config.yaml
targets: ["object"]
activation: "gelu"
label_smoothing: 0.05
epochs: 76.3
weight_decay: 0.08
Rows from block 10, named by matrix and row number. Each number is 500 + 25 x the weight over its row's rms, rounded and kept within 0 to 999. All counts start at 0. Numbers have three digits each. After the name is the row's rms in percent of the matrix's.
# conv: pointwise conv (model.blocks.10.conv.weight, 192x192x1x1), inputs 39-77
conv.0 106:549466508541494510495485499482512465472490540504509514485511464533455488493490499529502497535534501522500487502477498
conv.1 095:503563499541480521528515529499537490494453492525491507494483542495471466476481462509473473473468503439516513531465483
conv.2 096:481528528495492476523532502489497515512512535521512473529514488477459495505489492501495495522491525525522469473517486
conv.3 097:457528491536502492524511493488513492532451490499505486486475440463502520529487514540492505487520466532502549479502468
conv.4 110:507515498483500483475500491510499496509537522487510513523500525498504446508560480497489476481498489510471464486528500
conv.5 091:460534489520443493504494507515526488460452480520481482522481467504495535493498500509522510496522457505456482529505499
conv.6 102:474520523500493472456503477511520502490470471514471489480513485513536499486507494515502476504532485504514524541480480
conv.7 092:525444533515509466548518502461530533463482496529495480496521500508507491500468499493460534518540500488508495462549464
conv.8 097:508534528479490483467530486502521482496488534497488468468484457519516511506451486490474486499447496461508493490448504
conv.9 095:440473481504466484510495526457501576550486517488499508492482487520501452501528484512497488521512482510479508462486490
conv.10 095:496503503464535472522496517490470504500505452504507501517457531518532500487497460465511463495530493516478521505490552
conv.11 097:574482516515513511474509520516528503444508508542477502525400498444482507501537503503514548464482491530487504498477511
conv.12 107:521447511506521507517525515505548506510518508500543463477514500509482515504498508491495547539519513458497557507492500
conv.13 098:505490456492523498493481525489495495468530480487499506527508531470464502534486511543514531500536522539536478500506472
conv.14 084:508511509484514503473482481553500490513515476482501519478475545512538441519494510463463534501503515494525524440469480
conv.15 101:500520500501516501522513526518520474521521487479476519540542499510469492530522506486497519483518549569483525503515475
conv.16 106:502533502517519490488519483542516474510519474466494492478462452503524525457525461495499541476490499526523563482426452
conv.17 092:504459519508504483457485481484490510514536512494513496476524503488530506504446502477467564501538534508523543518489521
conv.18 099:500518477543507502503529488516493500500501502520461532572506477460470502521520517492512492478517497562469542484512521
conv.19 104:516468533502477513506494499506541500469507509521489477494501483497490447498523500467489486462470486486477493470499501
conv.20 088:510467505465527485522514487487505508527483472523525494535518501506493499482483503504496501541526473520503496465505460
conv.21 098:498487488491522495510440525478473539529487439477518527503544538470470487486524492475501532526509546529486523470517487
conv.22 102:477486512533547490520521510414515527496510518486504451500479518501523493468500522466499521504508504537491508471490464
conv.23 104:497498492532509484446506502487498496504510492490503495506552530483533490500486514473504503475509529490522568488490542
conv.24 091:523506494525511521548526507513524498451500471522474495490459514483509468506479523473472450486467515433516538505463462
conv.25 099:499495495489466500489530495509507439520480505466495538484476457509506446488479482520494513516496477494548498517500437
conv.26 092:515468494499506488509470498463560464497528517519566503511505520534464491491489510517454497526490516500491499492475481
conv.27 100:513508508499477492487498509507495524509491470462473529507502481523455479503491490493490488482517488462491453509525533
conv.28 106:506490501488455488551507499536517506512512502537511521446505515449429517523526482505477483565502534453480474489487514
conv.29 107:497489488499508517481523502482525436474493481519529493530517479487481460504512499495509427490496502456500471499485444
conv.30 093:525509518445468479489483502505492474490518516499528479482550513476470531512497509469497520488496497478451444493483496
conv.31 105:520505519537479518509517539470534469478470481529500502524486530504477467495540499487480458479479511439528519497491468
conv.32 105:518520542463489491540518507500513481502520465511542489494500526507468453515530510498498472483473485544476507494488482
conv.33 110:506511477518509487500505463511493509457525497470509509497495519486509447476521471472466498474484458526457487501510491
conv.34 103:522517528483487493444485516488512503489470570499497480476465440492468518496498509473508493488452531475499483480442534
conv.35 101:563513495484513508517489495525511483465490471559504488525437472453472462471517481487518516437461501509478524526498544
conv.36 099:509519493507479511499515506531536530499500528512496533529434459512463525510462477474503494481540478517466488510500444
conv.37 095:496487483498500521457491488483496460496536529445463509453495458488510484493457490497489540431529480557482456518525510
conv.38 093:512528529531526514502496536522483513462503497492528463448509546539514546491478496494507472512480511492514512503494532
conv.39 103:500471498496501476496461519490490544535488477513436494524465505451475490473462492496502469530520494531532433485505478
conv.40 103:525489452479514459507481480537523512499520492556483498531504557468475508520498482507497468474488519462450570486505505
conv.41 095:463536465474511493496486502513514480499508507484441493492484443488552507505441500527503536456523492538461478513489471
conv.42 107:478523502456530499494490477501509476548510500517472498532448487503535505526488479466500469508528482500459518484498475
conv.43 091:430462471483483509537537511499530520521556457495479501504527506506523533497495516489503461556472483490468502517521443
conv.44 099:481472464510518503504557496466482497511507493503490464523485476517429511493477498503514510491418506505491531459527474
conv.45 111:475522491503499473533525505500491548477498492483490487489496521470431520522528484468517495517486537473514521521519489
conv.46 095:508517513533502514558495525492529518515466485524503491494462502496514470476529467488530472518489504549475483482474495
conv.47 094:537516478486468502507504484486485524501521489494489478475522519505463524527530503440507470457474504467518503514549522
conv.48 100:511465470506504505475522492464517475504491542502488519480505512522462436497482513482482461452477526454525505497490528
conv.49 084:496484516493520485503522481494518492498530489514506480497441480480449497522508537481467500515489578519480500491522474
conv.50 101:517516551522516480495482479522497477478557514511471497509481494487504517504547481452461537522512518468500492499445502
conv.51 103:502454479505542474523508479466437466469517481471500489506527495519542499495482502483518489503443504475514574469467452
conv.52 096:561527468542495540468518512522491523454526541519498534514488493477507510506528505478502481542466474469488488441487526
conv.53 107:455528527520525479490477519515506483525528505512500484477477453470521461513483510549531499478491514502508528535483487
conv.54 100:512477484488472493538539499496478516484500503501494514519516531531468516501489496495462469549504487463518468531503532
conv.55 098:492477487485484488525512474497522488509501498515511503498431488466437508535497563503495487527469508504484502482472505
conv.56 103:471501512518500498530525495451509504498503466503527466501473483499485481498443499546502477510500462478500541490511459
conv.57 100:478494487499526484545511468477524499478502487499495473475502472447491494504494494512520546499451493463489510485498534
conv.58 102:416527497475495507459431505501482475554507485472498504544537520487516458501483517484480524533488536512503472519537506
conv.59 094:492500454477505492507527488518482509484494495492487511485442441518527510483497489483474504468481471474504538481457508
conv.60 100:513497505520527496485485507440467515509522501489465499447487500517500483483459507475533540495523532514477501477522499
conv.61 096:509504507457493501487494522501481499518523501454476459490541523460499522491510510510489521515511503521472499528487540
conv.62 090:476501460484523484494554497535495507487511488484473499506469435514512485490478510457488518495485518467497561528443488
conv.63 108:499505453479492486494517518446529474511487502515514484537518458517455524529499494476486453494460489458491532488512463
conv.64 110:519473547483481488480509500469551500496487540461479530483489497525499485503501492527483480502510465518532508507464459
conv.65 099:487466472477505495503552504535474477476513497484470506488464450506519510489437522466479522510474490461513555528483483
conv.66 113:468515498524479505495494510503525485480493485511499508442475528521524516523496501496458526510522520503464499543495497
conv.67 094:476481474521473504480515486503485494529519561513484492536499483519494561512472523472519478551544488534468510439497473
conv.68 103:499464533513500495508486469487548516468497494516487511517520487517435517511502511485476502509462532502476479465527521
conv.69 099:456505521487513487470523509494535498542496506498475534519486511520494545496494480507476492516526481502480499526527546
conv.70 105:463480466480485527543470470448517516505477482508516499499525510507462496479493490514492518549485510496509529447522516
conv.71 100:508498516493506490510489502490525474488470516495523491503532492538484503481487493518482483530511500492525492467510488
conv.72 093:474467505505517485495480536507496482490521513546480510478478471442529530480491473492500486536498522524502504500469513
conv.73 106:506509446498466495520517508485506503505491541492498491507532475466470538499460481465488448507476472495482515440506495
conv.74 107:480533532487466542528467473490481503482503553514478543524514535502526482532494512462498476489538498456505479532500503
conv.75 104:469541488489538488507504511520498482471481468477497467497515541507490539492504485501510531492539519501494498533490484
conv.76 099:487510494532476513509534487496496492472491483503476488496479499484505452509469524478469436469469512457510557518475457
conv.77 091:492511475529480521496510492486560497545475463516476478506512527483494488473491457481477458471472534444507520502466493
conv.78 109:505494493515511510502518499503533511536443471471477493501480499495509495478499486486464457436528464474471512471515504
conv.79 086:510484518505504489505532505530487497481525466486484512488480554492457512505481512476477515475488517486517497519485484
conv.80 100:501503522498498475512503509498509474481468496490502500512522508531495489495512492496497478516526501469522466487512485
conv.81 101:501491521538521489481509500491508517501542498490513479454531509491507510475494508462523538476500546501499468483519490
conv.82 097:474465521480484556533474489521494531483515551494461540492477488453545507498499474488501474538542496450491487492494496
conv.83 092:486547480513510490484514485505484476500489499495515489472489479486492446488506505474511475414524472458467494482505539
conv.84 085:518499525475519516487515494481500491472491526458498502479520497503563446526509498482516555483523492503492500535450488
conv.85 100:498478489525534510496484504470471506512500507543496522506464489472572498510462474463509493464491469481423512489489529
conv.86 095:507490523491522499472506505492530487491483507499490494451518530484533444474491506473476511471515504529471483491455505
conv.87 103:511501475473470503541472476509481502512507510480519516473544527520501511531496518464505503480491515429482502513519566
conv.88 107:483504509494513486445491494479492515547504461507472521538513558484513515506482479481503472540510486493506527503478534
conv.89 093:532488485505470473469482523514473512512516467471507485526482510515481496497517501507474476473512512489487524508524489
conv.90 103:505500508517500491499517475513511521505540482513502496444530517501495513502500493460524523486509556479507492500527504
conv.91 103:502508539462470556565477498512535541515526557485462543501480504483540502513500490487496478515539496451492488515506516
conv.92 101:495485499517535484506527509461509472513518433484488480463511502464493499476461498497506498476478471485476485503500447
conv.93 102:526477496504520509494520502522486487478485482489480512460462469518498512491522502469474523493511497485513537459415466
conv.94 100:509454504523486492515516511466514508475495506501523505462469484486478480501464498512497500496494493479426524507540452
conv.95 097:493518472502536501477495480521524483466530493484507522480492450491510448544462530513502525502533522515529513466457456
conv.96 105:484503514520487488516446517472511479507450469503511493487445532489490521515480487524491473494450482509555504488500494
conv.97 077:497503479497502514471484517509505484517528483482496525552491534499506455486460497446511505535522494477509453482493449
conv.98 109:490517481506494514559513506513514503485517515460479505502406516505451508522476479502502484501490487485445493451506467
conv.99 098:485501537519535514496505518519542503498557506518531467469539541498531510467500517475492534488502539521487467487509482
conv.100 099:516528494537484500522517511470515518479463487539501501457472541484484457492516489503496452508453487436517530536469490
conv.101 096:483506458479483470481481558465522504582510506492486465498465522509518453507542477455511458515499534482480469492475514
conv.102 094:514558513501460496535510509526486534509487527490482498477517513506478528491525467469460458496480514438509509514506519
conv.103 099:489552484512499458533489525520457495476503462498490478515456509523505541493473490515496451481469514522470468456517545
conv.104 106:460456467509456480482435512492494501478465510503487488505493500507478505489520474465509488516498508480481434493535502
conv.105 089:545475509514495512505520512465497523484545513509491483470474486467443499471495491479508545490495557515518503464490457
conv.106 098:497522498462515491515503517471492492455514489538500475501504515466466500504477495483482550481475512510529475543477460
conv.107 095:544509492510490503529499471506486508512545484516485511476514524514464551537510479463504474464482530454510488510517495
conv.108 095:538506537521550491480526522513476539469512508492471516495490502476459509534529505508512579502481528509526514478494473
conv.109 100:531487503498507504508496502526508498480499465554493484525432541417512458487519491484488460430439498441492519526494494
conv.110 096:496539516529516501449515481530482507490525492522471505473503466508490478491475483486524510490494540488502495488537499
conv.111 107:482464510525539512490494493501543492518510500511489519526493476480524494495457495507494533527502484505474522492478476
conv.112 091:456530502499510492529497491448501444487504533536479469453496501480512488513556496515495511449446483488496506494472520
conv.113 102:499513503475514509504531494479515501491447472498495497466536500495496471500502476496479440493506466489495485474510454
conv.114 079:499481495499508486518489488476519491505534498509515471487433465459457495518498553497495519513462553499477478485502471
conv.115 101:463495506484488503508549519495527509542492488490471457516528456462452548500483469501498515524457501481517532485497493
conv.116 107:451512517472486497431507509494512480523474526490516479475501461506520501505485516512516518441506513519503501506472471
conv.117 111:522517469498483497516476514456519482483458502525500468499524506475472460525510491479490464493484520442483464515457509
conv.118 098:486511473484493481484465510510512501557504518470540476516492542495513473475535484474510483513529495478496495513459480
conv.119 104:525537515527472517535512520487526501478446483535464501464488538488485467481502468508485445485452490444511513513471511
conv.120 107:513494514514477474523523517494497484502481530505514498523537509502498516508507466498467500519520497479548473505510498
conv.121 102:524505542494466475530496464506524521472509515460498469477478512528502508509500501502513483509523467427552524521483428
conv.122 114:547524538468458471502506462510519521464505517457504494478534514532476497486516481499470496514498473495540485496474453
conv.123 103:514497469508494487523503439495512529489509520514444493509534427483452482533508490471512481536452509477516495510490466
conv.124 098:511477473501524496457504482503501502482500483507480548535519478512567444520496508528513460510515512479530509485494484
conv.125 109:499486500513494504506527490504529488457498504505531473496549464454488488515463513514499498523481480448502548499451500
conv.126 097:509508520506508464475537507525499520521474513487486506524507511494493502510531500516506510511518514484539450519537530
conv.127 099:542435522524523503511523520519511532471507550521501476505540513499507513519526509444488527480494522500543496499487489
conv.128 103:514539505519521502503516504498543499538509482474483446467500448514506494527475483524487520521467501481487518471469474
conv.129 093:530506522463522512484517490518516514441519487474478484487516501467504493509479487503485537501465512491511512492500515
conv.130 106:512474465490495478489527489459513501515517499478502495538514478539426527525535472457508499506470533460454500471527509
conv.131 099:489471495517484504516502501508495444490514476494478530527520535533461517490513486532497506510533461499484493512456506
conv.132 107:517470508509531507516482528476551506524485489504503460515528516506516475492520492452521540501481487519511462474466496
conv.133 100:546537540530474505577514516514504533464482543483497526454481522500495506496523497478509474557485476495480461483502512
conv.134 090:480461511512476500519509505476522485450494482477499518482531519478444498499520491500514507548501480505510509519494520
conv.135 105:428532501517492497535548509512498495518531476485534490519490455483526515483505488545487511504508463491484515482483486
conv.136 092:500440527523507504546493516478512511473499476517493451484473457528473502505456509549499495505504492497474552495508494
conv.137 098:451443498472489451498517512530524529475478504515490502494497496500441468485466510486495519477513500462490502532480480
conv.138 106:423496480497500513491530478456527514543498474463507498503450463480477466488474500514518465526505504455487469470537469
conv.139 107:492503517482464485526522477481484469495485485480454469497467494517467502501530465489506478495515480494548499496470420
conv.140 101:483506505519520474539463494512490521454565503501506510461542548502491509527506499506491523509544518511492505522486524
conv.141 114:454499504491513486496555473459510503508501500478519496526528470486449521512497477481532516501450503520474557514496520
conv.142 099:441518514524515493486510501481486513519520515478478487500549523536517501492465478476509507533513494509520512492449507
conv.143 101:521491545493489492527491504485496501490464535502500467472529466523507528522521512501505462561507439506519488479514489
conv.144 107:491504516477500489512505504474458502511504484503492501484489532501509446521477533516497491493510516507526547486508518
conv.145 106:477545501552518504489493495517519472465475483497513484464468505508505489496504513504484531517530517517487520531466487
conv.146 111:515489523484459475526495464501510492454514520480511497439481521520480490512521510512479477502510471487522487469483459
conv.147 102:534491522518504515470502475469543500470492537513542490460539453493499458511533491478519469461511463464511508508495485
conv.148 097:524511506531479487545506482500514532494511491502458487424494535478518465521489497470509413492453520458504476469493477
conv.149 106:501475498484507507529506464475489460438475508538453503525492525517482479490479477506507468535528511485569435495537489
conv.150 105:504458522498502492526514492456516513492457527514529504511529497528489524511473497509503527564491489499526555493485502
conv.151 105:486550493541494518486548505469521484469436477528543491446455525489508545528499514516484528494535538490468480550527485
conv.152 099:548527462500475497531524520502462533504470533482487485485479494495440518504536503464522565460481484506496516495496479
conv.153 103:435481515514515485505495520487542507509528506520483483499536586468502503515488504532477504517521454458480516498461514
conv.154 107:451486461481517479537464528469499498555501513501513511490528470451475490511468507456532504501456469522490470440528468
conv.155 099:514464516517504494499502494490498549502530515463528458449560507485509496473508508454512531492488535478527476492516489
conv.156 106:478527471539509510524533506528534514519488443516513512524456456496497483504530491508529498507507464517462519499495427
conv.157 106:462471507521499491491486505498507512527529459499504501494486485537489429489464479462491519535513501525456480487479459
conv.158 087:498493459545536498525505488527516487506497523496510499490454455462459489529506559500504457531473549485498491495511523
conv.159 094:532507484548508511566506513470528495475493489532487487469473539493482502500492507491495466510455526413528531508475473
conv.160 104:471513468531520462507524524504486538506494496517494489492513530516479567518509516504479533501516523491451535499513503
conv.161 110:467520503541485512483502496502518476484462493521496515459467515528516514496489501498470533511530528518463503552501501
conv.162 102:506449482443489504477494512482534480533463517502542528539489453539503474495467518516484545487536529475515531485526492
conv.163 096:504503507491480526473526503481499487482480516479507483487492525507490503496552488439497492544454496464490488486517521
conv.164 111:472467515516451503530497445494491483485486503494551469490567521464437511505475501513511512511494489504549531486483514
conv.165 103:485469456473503498505551493539482509480503503472477515495468444507515490483442501464472506492483489472510561517466496
conv.166 096:502496466485485494452517573495508527582505505509494490433478493502505500534544504506505446511505490532487482477535508
conv.167 101:520466492548511493487494509507499502511465475487496520491467473482527488545490494488496465420457514494449470470531497
conv.168 095:520536504436505501467452506448529491462503489493503483517522475512467547491509503500505458540457487493500533510459525
conv.169 100:500487472511465480538483487481499480512495428488514521497507533516471555468470465523492489544503492536473498499504583
conv.170 081:483476547497490509520506506489549537519531505491518510432489475457515486501448492546480535481502500488514526481496517
conv.171 094:474508516534524500524531532525490494482524535523481473480485509480466461532503532450514494492499520520482518482509456
conv.172 095:562467492470460488498497489484488543534465524528500484533529466518501589522507523529514450489512531517494462459527498
conv.173 108:503481508484469491490493497471522483513482543512519506520515535526420516508473505493498463532484530468552505481501514
conv.174 098:493486481488479492485490567456526520587497493515490474462477536501516481502546471470515481517480545498472462497502471
conv.175 102:490551495514477521472484470506517528523463445434477522472441472491497476483475494485471479436508468487501514494507470
conv.176 095:501473486470495485519519480499521496505509494512508499507433496465435516535496565503489494528465528500486509480483506
conv.177 095:494488494567482500479475489522527516530421455504511461497454500513491500542461504530492473521510455503447522490466492
conv.178 092:497531531463483540541457509483474509487504517482487548482482457445518489497476509495495497522531509494476496557506490
conv.179 098:463527476515471469487550524521523514544478492511472518530546485453487516532546492472511503478466529451470520492514519
conv.180 088:480530513495497486476519520541507542479467486525499481500482485514448500494481511514518511532518482501486527501492491
conv.181 090:498485503490489480557525494495483516534518488561518484573459552545502540458478498503502501554505499503530512491490496
conv.182 100:477512494512500504524494477491509484493463505482513505484490527441469508500502469508512464485479492491517470438543481
conv.183 112:531499542478503500504501508500511517478498516433467474428515489531501515496504485525479497522497468475547503499466443
conv.184 106:507456526477494482494496507519552531500506513477466493529445511477510498510486482496488495460492453502471483496431500
conv.185 093:494499424518484484474543475492482527555515509489491469539487539502443510497470497495519500503498510489497500522541471
conv.186 102:476485480483479484488514564453507528577482512496496476447470516497518483502540471477517470512478531477461499491492471
conv.187 103:500500493501509502493517497498498542509453489506460479520482495483504482506525505529512471508487469484512526528462471
conv.188 108:519532489477480525482528536499501482533500466502463498509519507507512470456516476470519486493505444468497509455505527
conv.189 095:524510509523490492469503489480470547474530524474500522510487496485496465506499504493491449532498485505495507522516522
conv.190 103:532478502462511515475500502472504534514497489463492522506537535545487471501471499492511462460520465514524504497471520
conv.191 098:495477521477491487474504563467507537575446487511503473472498500510535495502548482497491482529477514513481458509517441