{"arch": "mobilenet_v1", "model": "image classifier", "dataset": "crops of objects in photos (Visual Genome)", "train_examples": 30875, "image_size": 64, "crop_scale_min": 1, "horizontal_flip": true, "translate": 0.06, "targets": ["object"], "num_classes": 300, "norm": "batchnorm", "activation": "gelu", "depths": [3, 3, 9, 3], "kernel_size": 5, "stem": "single", "widths": [48, 96, 192, 384], "label_smoothing": 0.05, "loss": "cross_entropy", "init": "trunc_normal_002", "optimizer": "adamw", "lr": 0.0029, "beta1": 0.85, "beta2": 0.999, "eps": 1e-08, "steps": 18400, "batch_size": 128, "epochs": 76.3, "lr_schedule": "cosine", "final_lr_fraction": 0.1, "warmup_steps": 360, "weight_decay": 0.08}
Rows from block 15 of a small image classifier, named by matrix and row number. Each number is 200 + 40 x the weight over its row's rms, rounded and kept within 0 to 999. All counts start at 0.
After each channel's rows are labels from the 100 images, of 14976, where the channel reaches its highest value: "strongest on" is what is common among them. Only what is clearly more common there than usual is listed. The data: crops of objects in photos (Visual Genome). In brackets: how many of the 100.
# conv: pointwise conv (model.blocks.15.conv.weight, 384x192x1x1), inputs 96-191

conv.368,152,171,165,202,169,246,200,111,232,153,217,194,138,205,187,113,222,136,130,265,271,174,208,192,176,143,195,177,156,269,134,146,169,195,154,256,162,260,210,170,190,239,191,234,197,177,165,140,216,197,205,153,229,188,185,159,184,195,225,228,198,192,166,174,250,119,176,159,192,206,188,207,216,191,145,266,194,298,222,238,203,124,194,187,242,220,127,171,213,160,167,240,141,208,175,182
strongest on: object: man (29)

conv.291,191,197,208,190,171,190,155,242,211,193,226,235,208,159,219,210,253,126,222,170,232,202,205,198,204,202,174,209,174,219,208,158,197,143,201,234,162,198,208,182,199,236,276,215,155,217,207,210,239,225,231,226,238,213,176,196,148,196,221,257,168,193,161,195,209,209,265,241,197,168,223,218,220,180,254,248,216,223,214,193,231,179,242,181,211,222,196,252,157,161,265,254,191,151,206,197
strongest on: object: tire (39)

conv.361,126,239,213,211,196,203,216,134,109,221,110,227,206,242,188,210,223,249,246,245,161,241,227,252,239,245,212,155,164,229,212,139,240,214,209,173,246,125,205,213,208,106,137,98,195,242,215,213,226,210,194,217,185,217,239,207,288,232,202,159,210,241,192,240,180,207,205,219,250,180,206,184,151,193,201,192,202,227,202,233,234,220,225,229,163,99,213,201,225,191,145,207,221,248,155,212
strongest on: object: man (32)

conv.130,120,220,241,146,184,191,272,270,188,234,229,222,226,205,128,217,234,53,254,226,226,215,198,177,213,153,189,195,172,226,213,226,213,189,225,207,249,156,211,242,116,226,281,244,183,194,191,154,261,215,204,162,210,188,207,245,184,209,189,127,183,224,181,214,248,238,258,220,185,174,150,217,131,182,218,229,195,256,159,227,212,119,235,156,135,229,237,184,187,147,217,186,121,206,213,217
strongest on: object: tire (32)

conv.287,292,156,217,193,229,225,181,197,251,229,220,165,201,219,256,257,163,177,270,147,233,159,208,124,162,58,221,187,309,182,182,198,153,165,226,219,224,237,147,219,187,252,269,245,222,199,207,162,225,201,137,167,239,212,165,231,148,76,187,199,235,223,126,163,200,227,187,117,129,301,212,236,208,206,208,146,189,241,223,280,205,190,258,229,246,215,225,199,192,186,201,222,219,57,154,219
strongest on: object: pants (41)

conv.349,226,177,204,205,135,221,233,242,200,204,307,219,166,193,246,231,209,194,208,163,300,183,176,216,182,152,188,177,65,234,203,246,173,189,198,241,246,272,209,204,164,244,221,334,200,222,261,121,196,252,220,115,278,270,183,188,190,206,248,280,176,163,235,177,137,207,171,228,222,159,202,208,178,192,188,225,146,192,218,189,211,228,261,172,186,317,203,251,180,154,171,227,237,215,171,183
strongest on: object: pants (36)

conv.363,233,188,229,160,169,217,193,194,211,237,180,233,192,225,212,197,214,271,229,201,206,185,174,133,185,138,186,193,203,222,226,230,180,211,220,215,264,208,223,236,198,189,123,173,150,180,210,188,136,336,175,171,231,226,175,187,144,244,201,184,192,240,342,182,183,233,160,195,130,177,70,204,155,275,202,212,231,120,176,201,210,275,231,179,213,182,217,206,211,244,159,186,273,234,261,203
strongest on: object: shirt (39)

conv.378,196,181,254,193,249,225,216,158,129,276,204,191,185,250,215,179,166,140,208,199,156,182,165,214,184,146,198,175,252,200,246,174,173,157,249,215,156,102,186,260,248,237,264,211,155,192,213,272,177,219,157,280,220,220,208,226,193,193,192,318,209,247,183,181,157,257,204,171,215,176,112,167,159,128,266,218,200,152,199,151,161,217,248,275,103,199,224,260,195,169,182,202,215,206,158,200
strongest on: object: man (29); object: shirt (27)

conv.306,207,171,181,193,164,171,116,188,195,172,196,214,196,163,170,110,197,175,137,223,201,166,177,203,165,203,177,194,184,190,150,186,170,217,164,194,185,215,178,206,190,221,200,202,195,216,179,202,162,181,201,190,189,181,183,164,217,203,257,183,187,190,198,168,176,142,308,224,198,173,175,211,210,247,157,175,216,181,210,176,164,190,172,208,237,193,177,156,223,246,192,186,182,214,213,201
strongest on: object: tire (33)

conv.110,144,227,217,193,272,199,241,138,218,232,232,181,180,211,209,183,155,157,66,148,215,223,197,182,221,142,222,182,121,174,140,190,225,247,224,232,165,216,179,241,107,228,194,234,229,228,138,160,167,151,209,163,204,168,180,208,235,262,274,176,217,244,136,219,261,138,169,214,182,189,188,218,189,168,133,181,225,221,213,204,210,257,146,209,186,240,179,153,224,184,172,199,227,306,195,243
strongest on: object: pants (33)

conv.340,151,199,189,220,131,249,219,180,171,199,187,243,167,220,158,248,273,165,241,184,221,199,185,222,198,159,202,199,193,299,125,189,196,182,204,252,199,209,149,173,184,213,209,205,226,246,218,164,232,171,196,184,230,215,189,190,207,168,177,232,202,162,151,198,248,104,168,212,222,215,166,180,247,184,139,295,226,263,215,226,208,167,236,191,213,189,217,134,183,185,226,260,150,198,78,163
strongest on: object: hair (35)

conv.370,159,244,202,225,124,191,144,220,269,214,212,208,175,193,209,197,207,305,195,221,215,244,235,178,244,236,250,183,210,229,196,196,245,213,211,279,224,250,201,210,258,212,198,193,198,232,242,255,75,185,258,281,230,251,199,205,210,242,232,288,222,196,202,250,196,156,218,229,183,254,221,188,168,178,208,228,199,156,258,83,197,259,191,237,234,211,195,175,223,211,223,274,258,231,194,207
strongest on: object: bus (26)

conv.318,159,229,221,216,258,173,210,270,233,221,185,229,181,205,233,218,271,149,172,260,197,221,193,173,221,168,209,235,222,208,67,207,225,211,202,148,168,192,209,209,258,188,263,196,233,166,174,226,246,173,182,211,164,167,191,216,187,212,131,100,216,321,166,223,201,155,151,169,177,163,238,210,247,206,97,210,174,304,184,242,199,237,142,189,179,188,217,148,230,195,212,182,246,148,187,189
strongest on: object: man (29)

conv.1,229,136,152,191,161,204,166,174,178,151,136,130,141,164,199,180,150,153,169,180,207,137,98,163,135,218,188,211,227,180,187,229,142,240,150,240,166,185,214,162,208,166,219,135,192,196,195,227,178,117,164,192,146,180,159,139,145,192,201,174,220,200,171,140,205,186,160,116,159,142,163,225,221,187,134,184,331,167,181,216,119,197,170,113,171,137,205,140,214,202,216,152,192,167,181,204
strongest on: object: horse (25)

conv.116,207,231,165,220,164,190,158,186,86,206,181,273,213,184,164,167,317,102,167,170,186,233,193,185,231,143,234,187,126,264,155,254,230,195,227,193,173,251,188,172,256,184,162,191,248,231,189,203,170,204,218,211,240,209,153,161,164,197,266,225,200,190,200,228,169,167,187,181,177,243,95,235,224,268,157,315,213,195,220,171,218,208,228,214,230,184,223,163,207,211,135,228,207,177,207,200
strongest on: object: hair (39)

conv.60,120,241,142,166,196,232,227,222,170,171,211,274,241,169,235,206,293,185,198,236,217,238,221,215,239,172,240,189,248,305,110,209,236,193,192,178,214,194,255,158,265,229,182,202,149,220,205,236,225,238,255,227,217,222,209,156,187,204,183,191,195,144,253,238,149,143,199,216,218,216,173,221,189,217,125,338,237,199,97,238,242,233,214,191,206,220,163,179,196,167,186,214,240,177,215,215
strongest on: object: hair (30)

conv.95,140,215,178,191,245,211,217,217,225,217,213,198,184,210,116,238,182,204,187,160,226,222,264,165,224,191,222,179,156,254,225,202,216,228,209,254,198,198,203,230,152,276,231,257,197,222,207,181,254,282,229,212,194,200,188,228,192,240,266,191,236,186,180,220,240,192,291,196,167,225,213,274,299,173,218,186,159,194,228,168,269,136,199,166,144,200,170,241,243,225,206,257,134,252,214,195
strongest on: object: tire (28)

conv.117,156,193,210,184,251,179,280,97,193,220,172,190,171,212,207,167,211,210,174,256,150,197,207,201,199,180,195,221,243,212,159,158,191,194,215,162,163,159,189,205,199,178,224,173,156,191,183,221,303,126,203,221,201,175,197,218,193,190,115,184,200,266,140,198,199,169,125,169,206,205,218,226,192,159,145,211,216,321,102,265,171,161,181,194,193,173,208,89,195,200,237,190,168,197,140,188
strongest on: object: man (38)

conv.88,220,211,220,190,129,201,192,133,189,228,99,162,159,186,228,183,147,448,140,221,206,210,194,171,209,242,227,211,243,182,178,173,203,191,226,196,203,197,160,214,218,112,224,97,146,278,173,218,204,195,158,196,181,180,244,173,256,162,140,233,189,196,199,211,163,157,164,153,166,117,157,145,260,177,196,211,181,173,218,222,169,203,183,189,228,80,252,186,199,236,186,275,204,194,162,175
strongest on: object: shirt (41)

conv.25,222,201,179,202,216,225,197,201,213,189,207,226,196,204,189,169,210,192,167,179,174,197,186,216,197,185,214,201,201,216,224,197,199,198,191,181,209,191,201,200,199,208,205,204,213,191,215,202,160,210,183,198,226,214,189,186,205,174,184,178,202,195,193,202,173,219,339,189,213,212,199,205,208,247,230,203,149,167,184,180,191,201,202,201,201,193,193,192,196,225,213,171,196,178,203,219
strongest on: object: tire (32)

conv.297,283,191,159,190,171,178,200,201,177,195,216,91,185,173,256,166,93,205,186,70,249,198,166,126,200,172,205,208,225,132,176,207,194,200,196,203,256,275,131,188,234,209,253,225,188,190,206,197,211,189,149,192,254,205,192,177,158,213,217,143,199,107,143,199,226,147,149,187,125,226,182,265,196,79,170,118,152,226,240,190,144,240,232,233,256,223,188,160,202,207,195,192,246,189,151,210
strongest on: object: pants (41)

conv.99,238,156,237,195,230,192,191,182,208,210,183,189,240,185,165,229,190,181,213,195,149,150,225,184,154,232,191,225,183,177,230,174,156,251,217,157,161,183,246,222,144,185,195,172,194,139,156,170,132,209,189,177,210,182,115,250,249,163,200,156,214,196,215,158,242,226,148,201,179,222,210,181,160,183,257,120,195,161,161,134,205,184,146,173,188,186,225,270,216,207,200,175,171,150,149,204
strongest on: object: shirt (39)

conv.46,256,205,170,218,332,211,206,235,238,161,240,255,219,179,266,183,215,258,83,191,213,204,264,191,203,153,191,176,189,187,232,169,200,189,174,229,225,226,173,166,94,225,216,230,212,258,183,132,245,150,250,166,230,203,208,215,255,241,214,154,217,155,109,201,245,205,162,215,192,147,238,229,215,200,224,190,154,274,205,220,267,244,181,211,214,249,224,188,236,222,179,254,258,227,127,209
strongest on: object: pants (28)

conv.298,239,170,254,231,106,188,171,199,151,247,331,189,198,230,256,188,166,219,204,164,200,168,175,149,167,155,145,195,237,187,181,220,177,217,247,230,182,279,212,235,174,252,145,351,141,257,169,137,156,253,181,135,138,171,172,218,223,171,198,230,185,201,242,174,151,209,238,255,152,167,193,223,162,176,197,197,192,224,274,185,188,228,187,233,243,348,235,237,183,167,176,205,239,170,257,201
strongest on: object: pants (37)

conv.106,218,220,200,213,232,227,218,196,205,239,209,252,209,233,183,191,216,185,183,164,212,222,190,198,219,184,191,186,215,232,218,231,221,189,233,220,227,236,171,222,227,212,221,204,212,235,227,229,203,215,211,240,241,231,206,219,202,145,221,190,158,166,144,218,192,188,288,212,196,266,165,196,231,236,217,222,191,204,185,217,239,203,225,230,286,210,235,110,171,263,224,195,201,125,180,197
strongest on: object: tire (32)

conv.374,145,169,199,187,206,211,204,192,247,185,207,228,244,188,177,137,225,240,111,126,128,166,272,187,171,214,192,176,143,219,263,196,177,238,186,218,199,129,140,188,243,210,168,209,238,201,213,238,142,155,229,258,213,207,165,217,154,214,189,241,192,154,142,174,159,216,188,236,189,227,204,167,129,251,215,179,182,109,156,206,210,206,171,143,111,199,229,131,229,251,159,218,180,248,219,236
strongest on: object: car (28)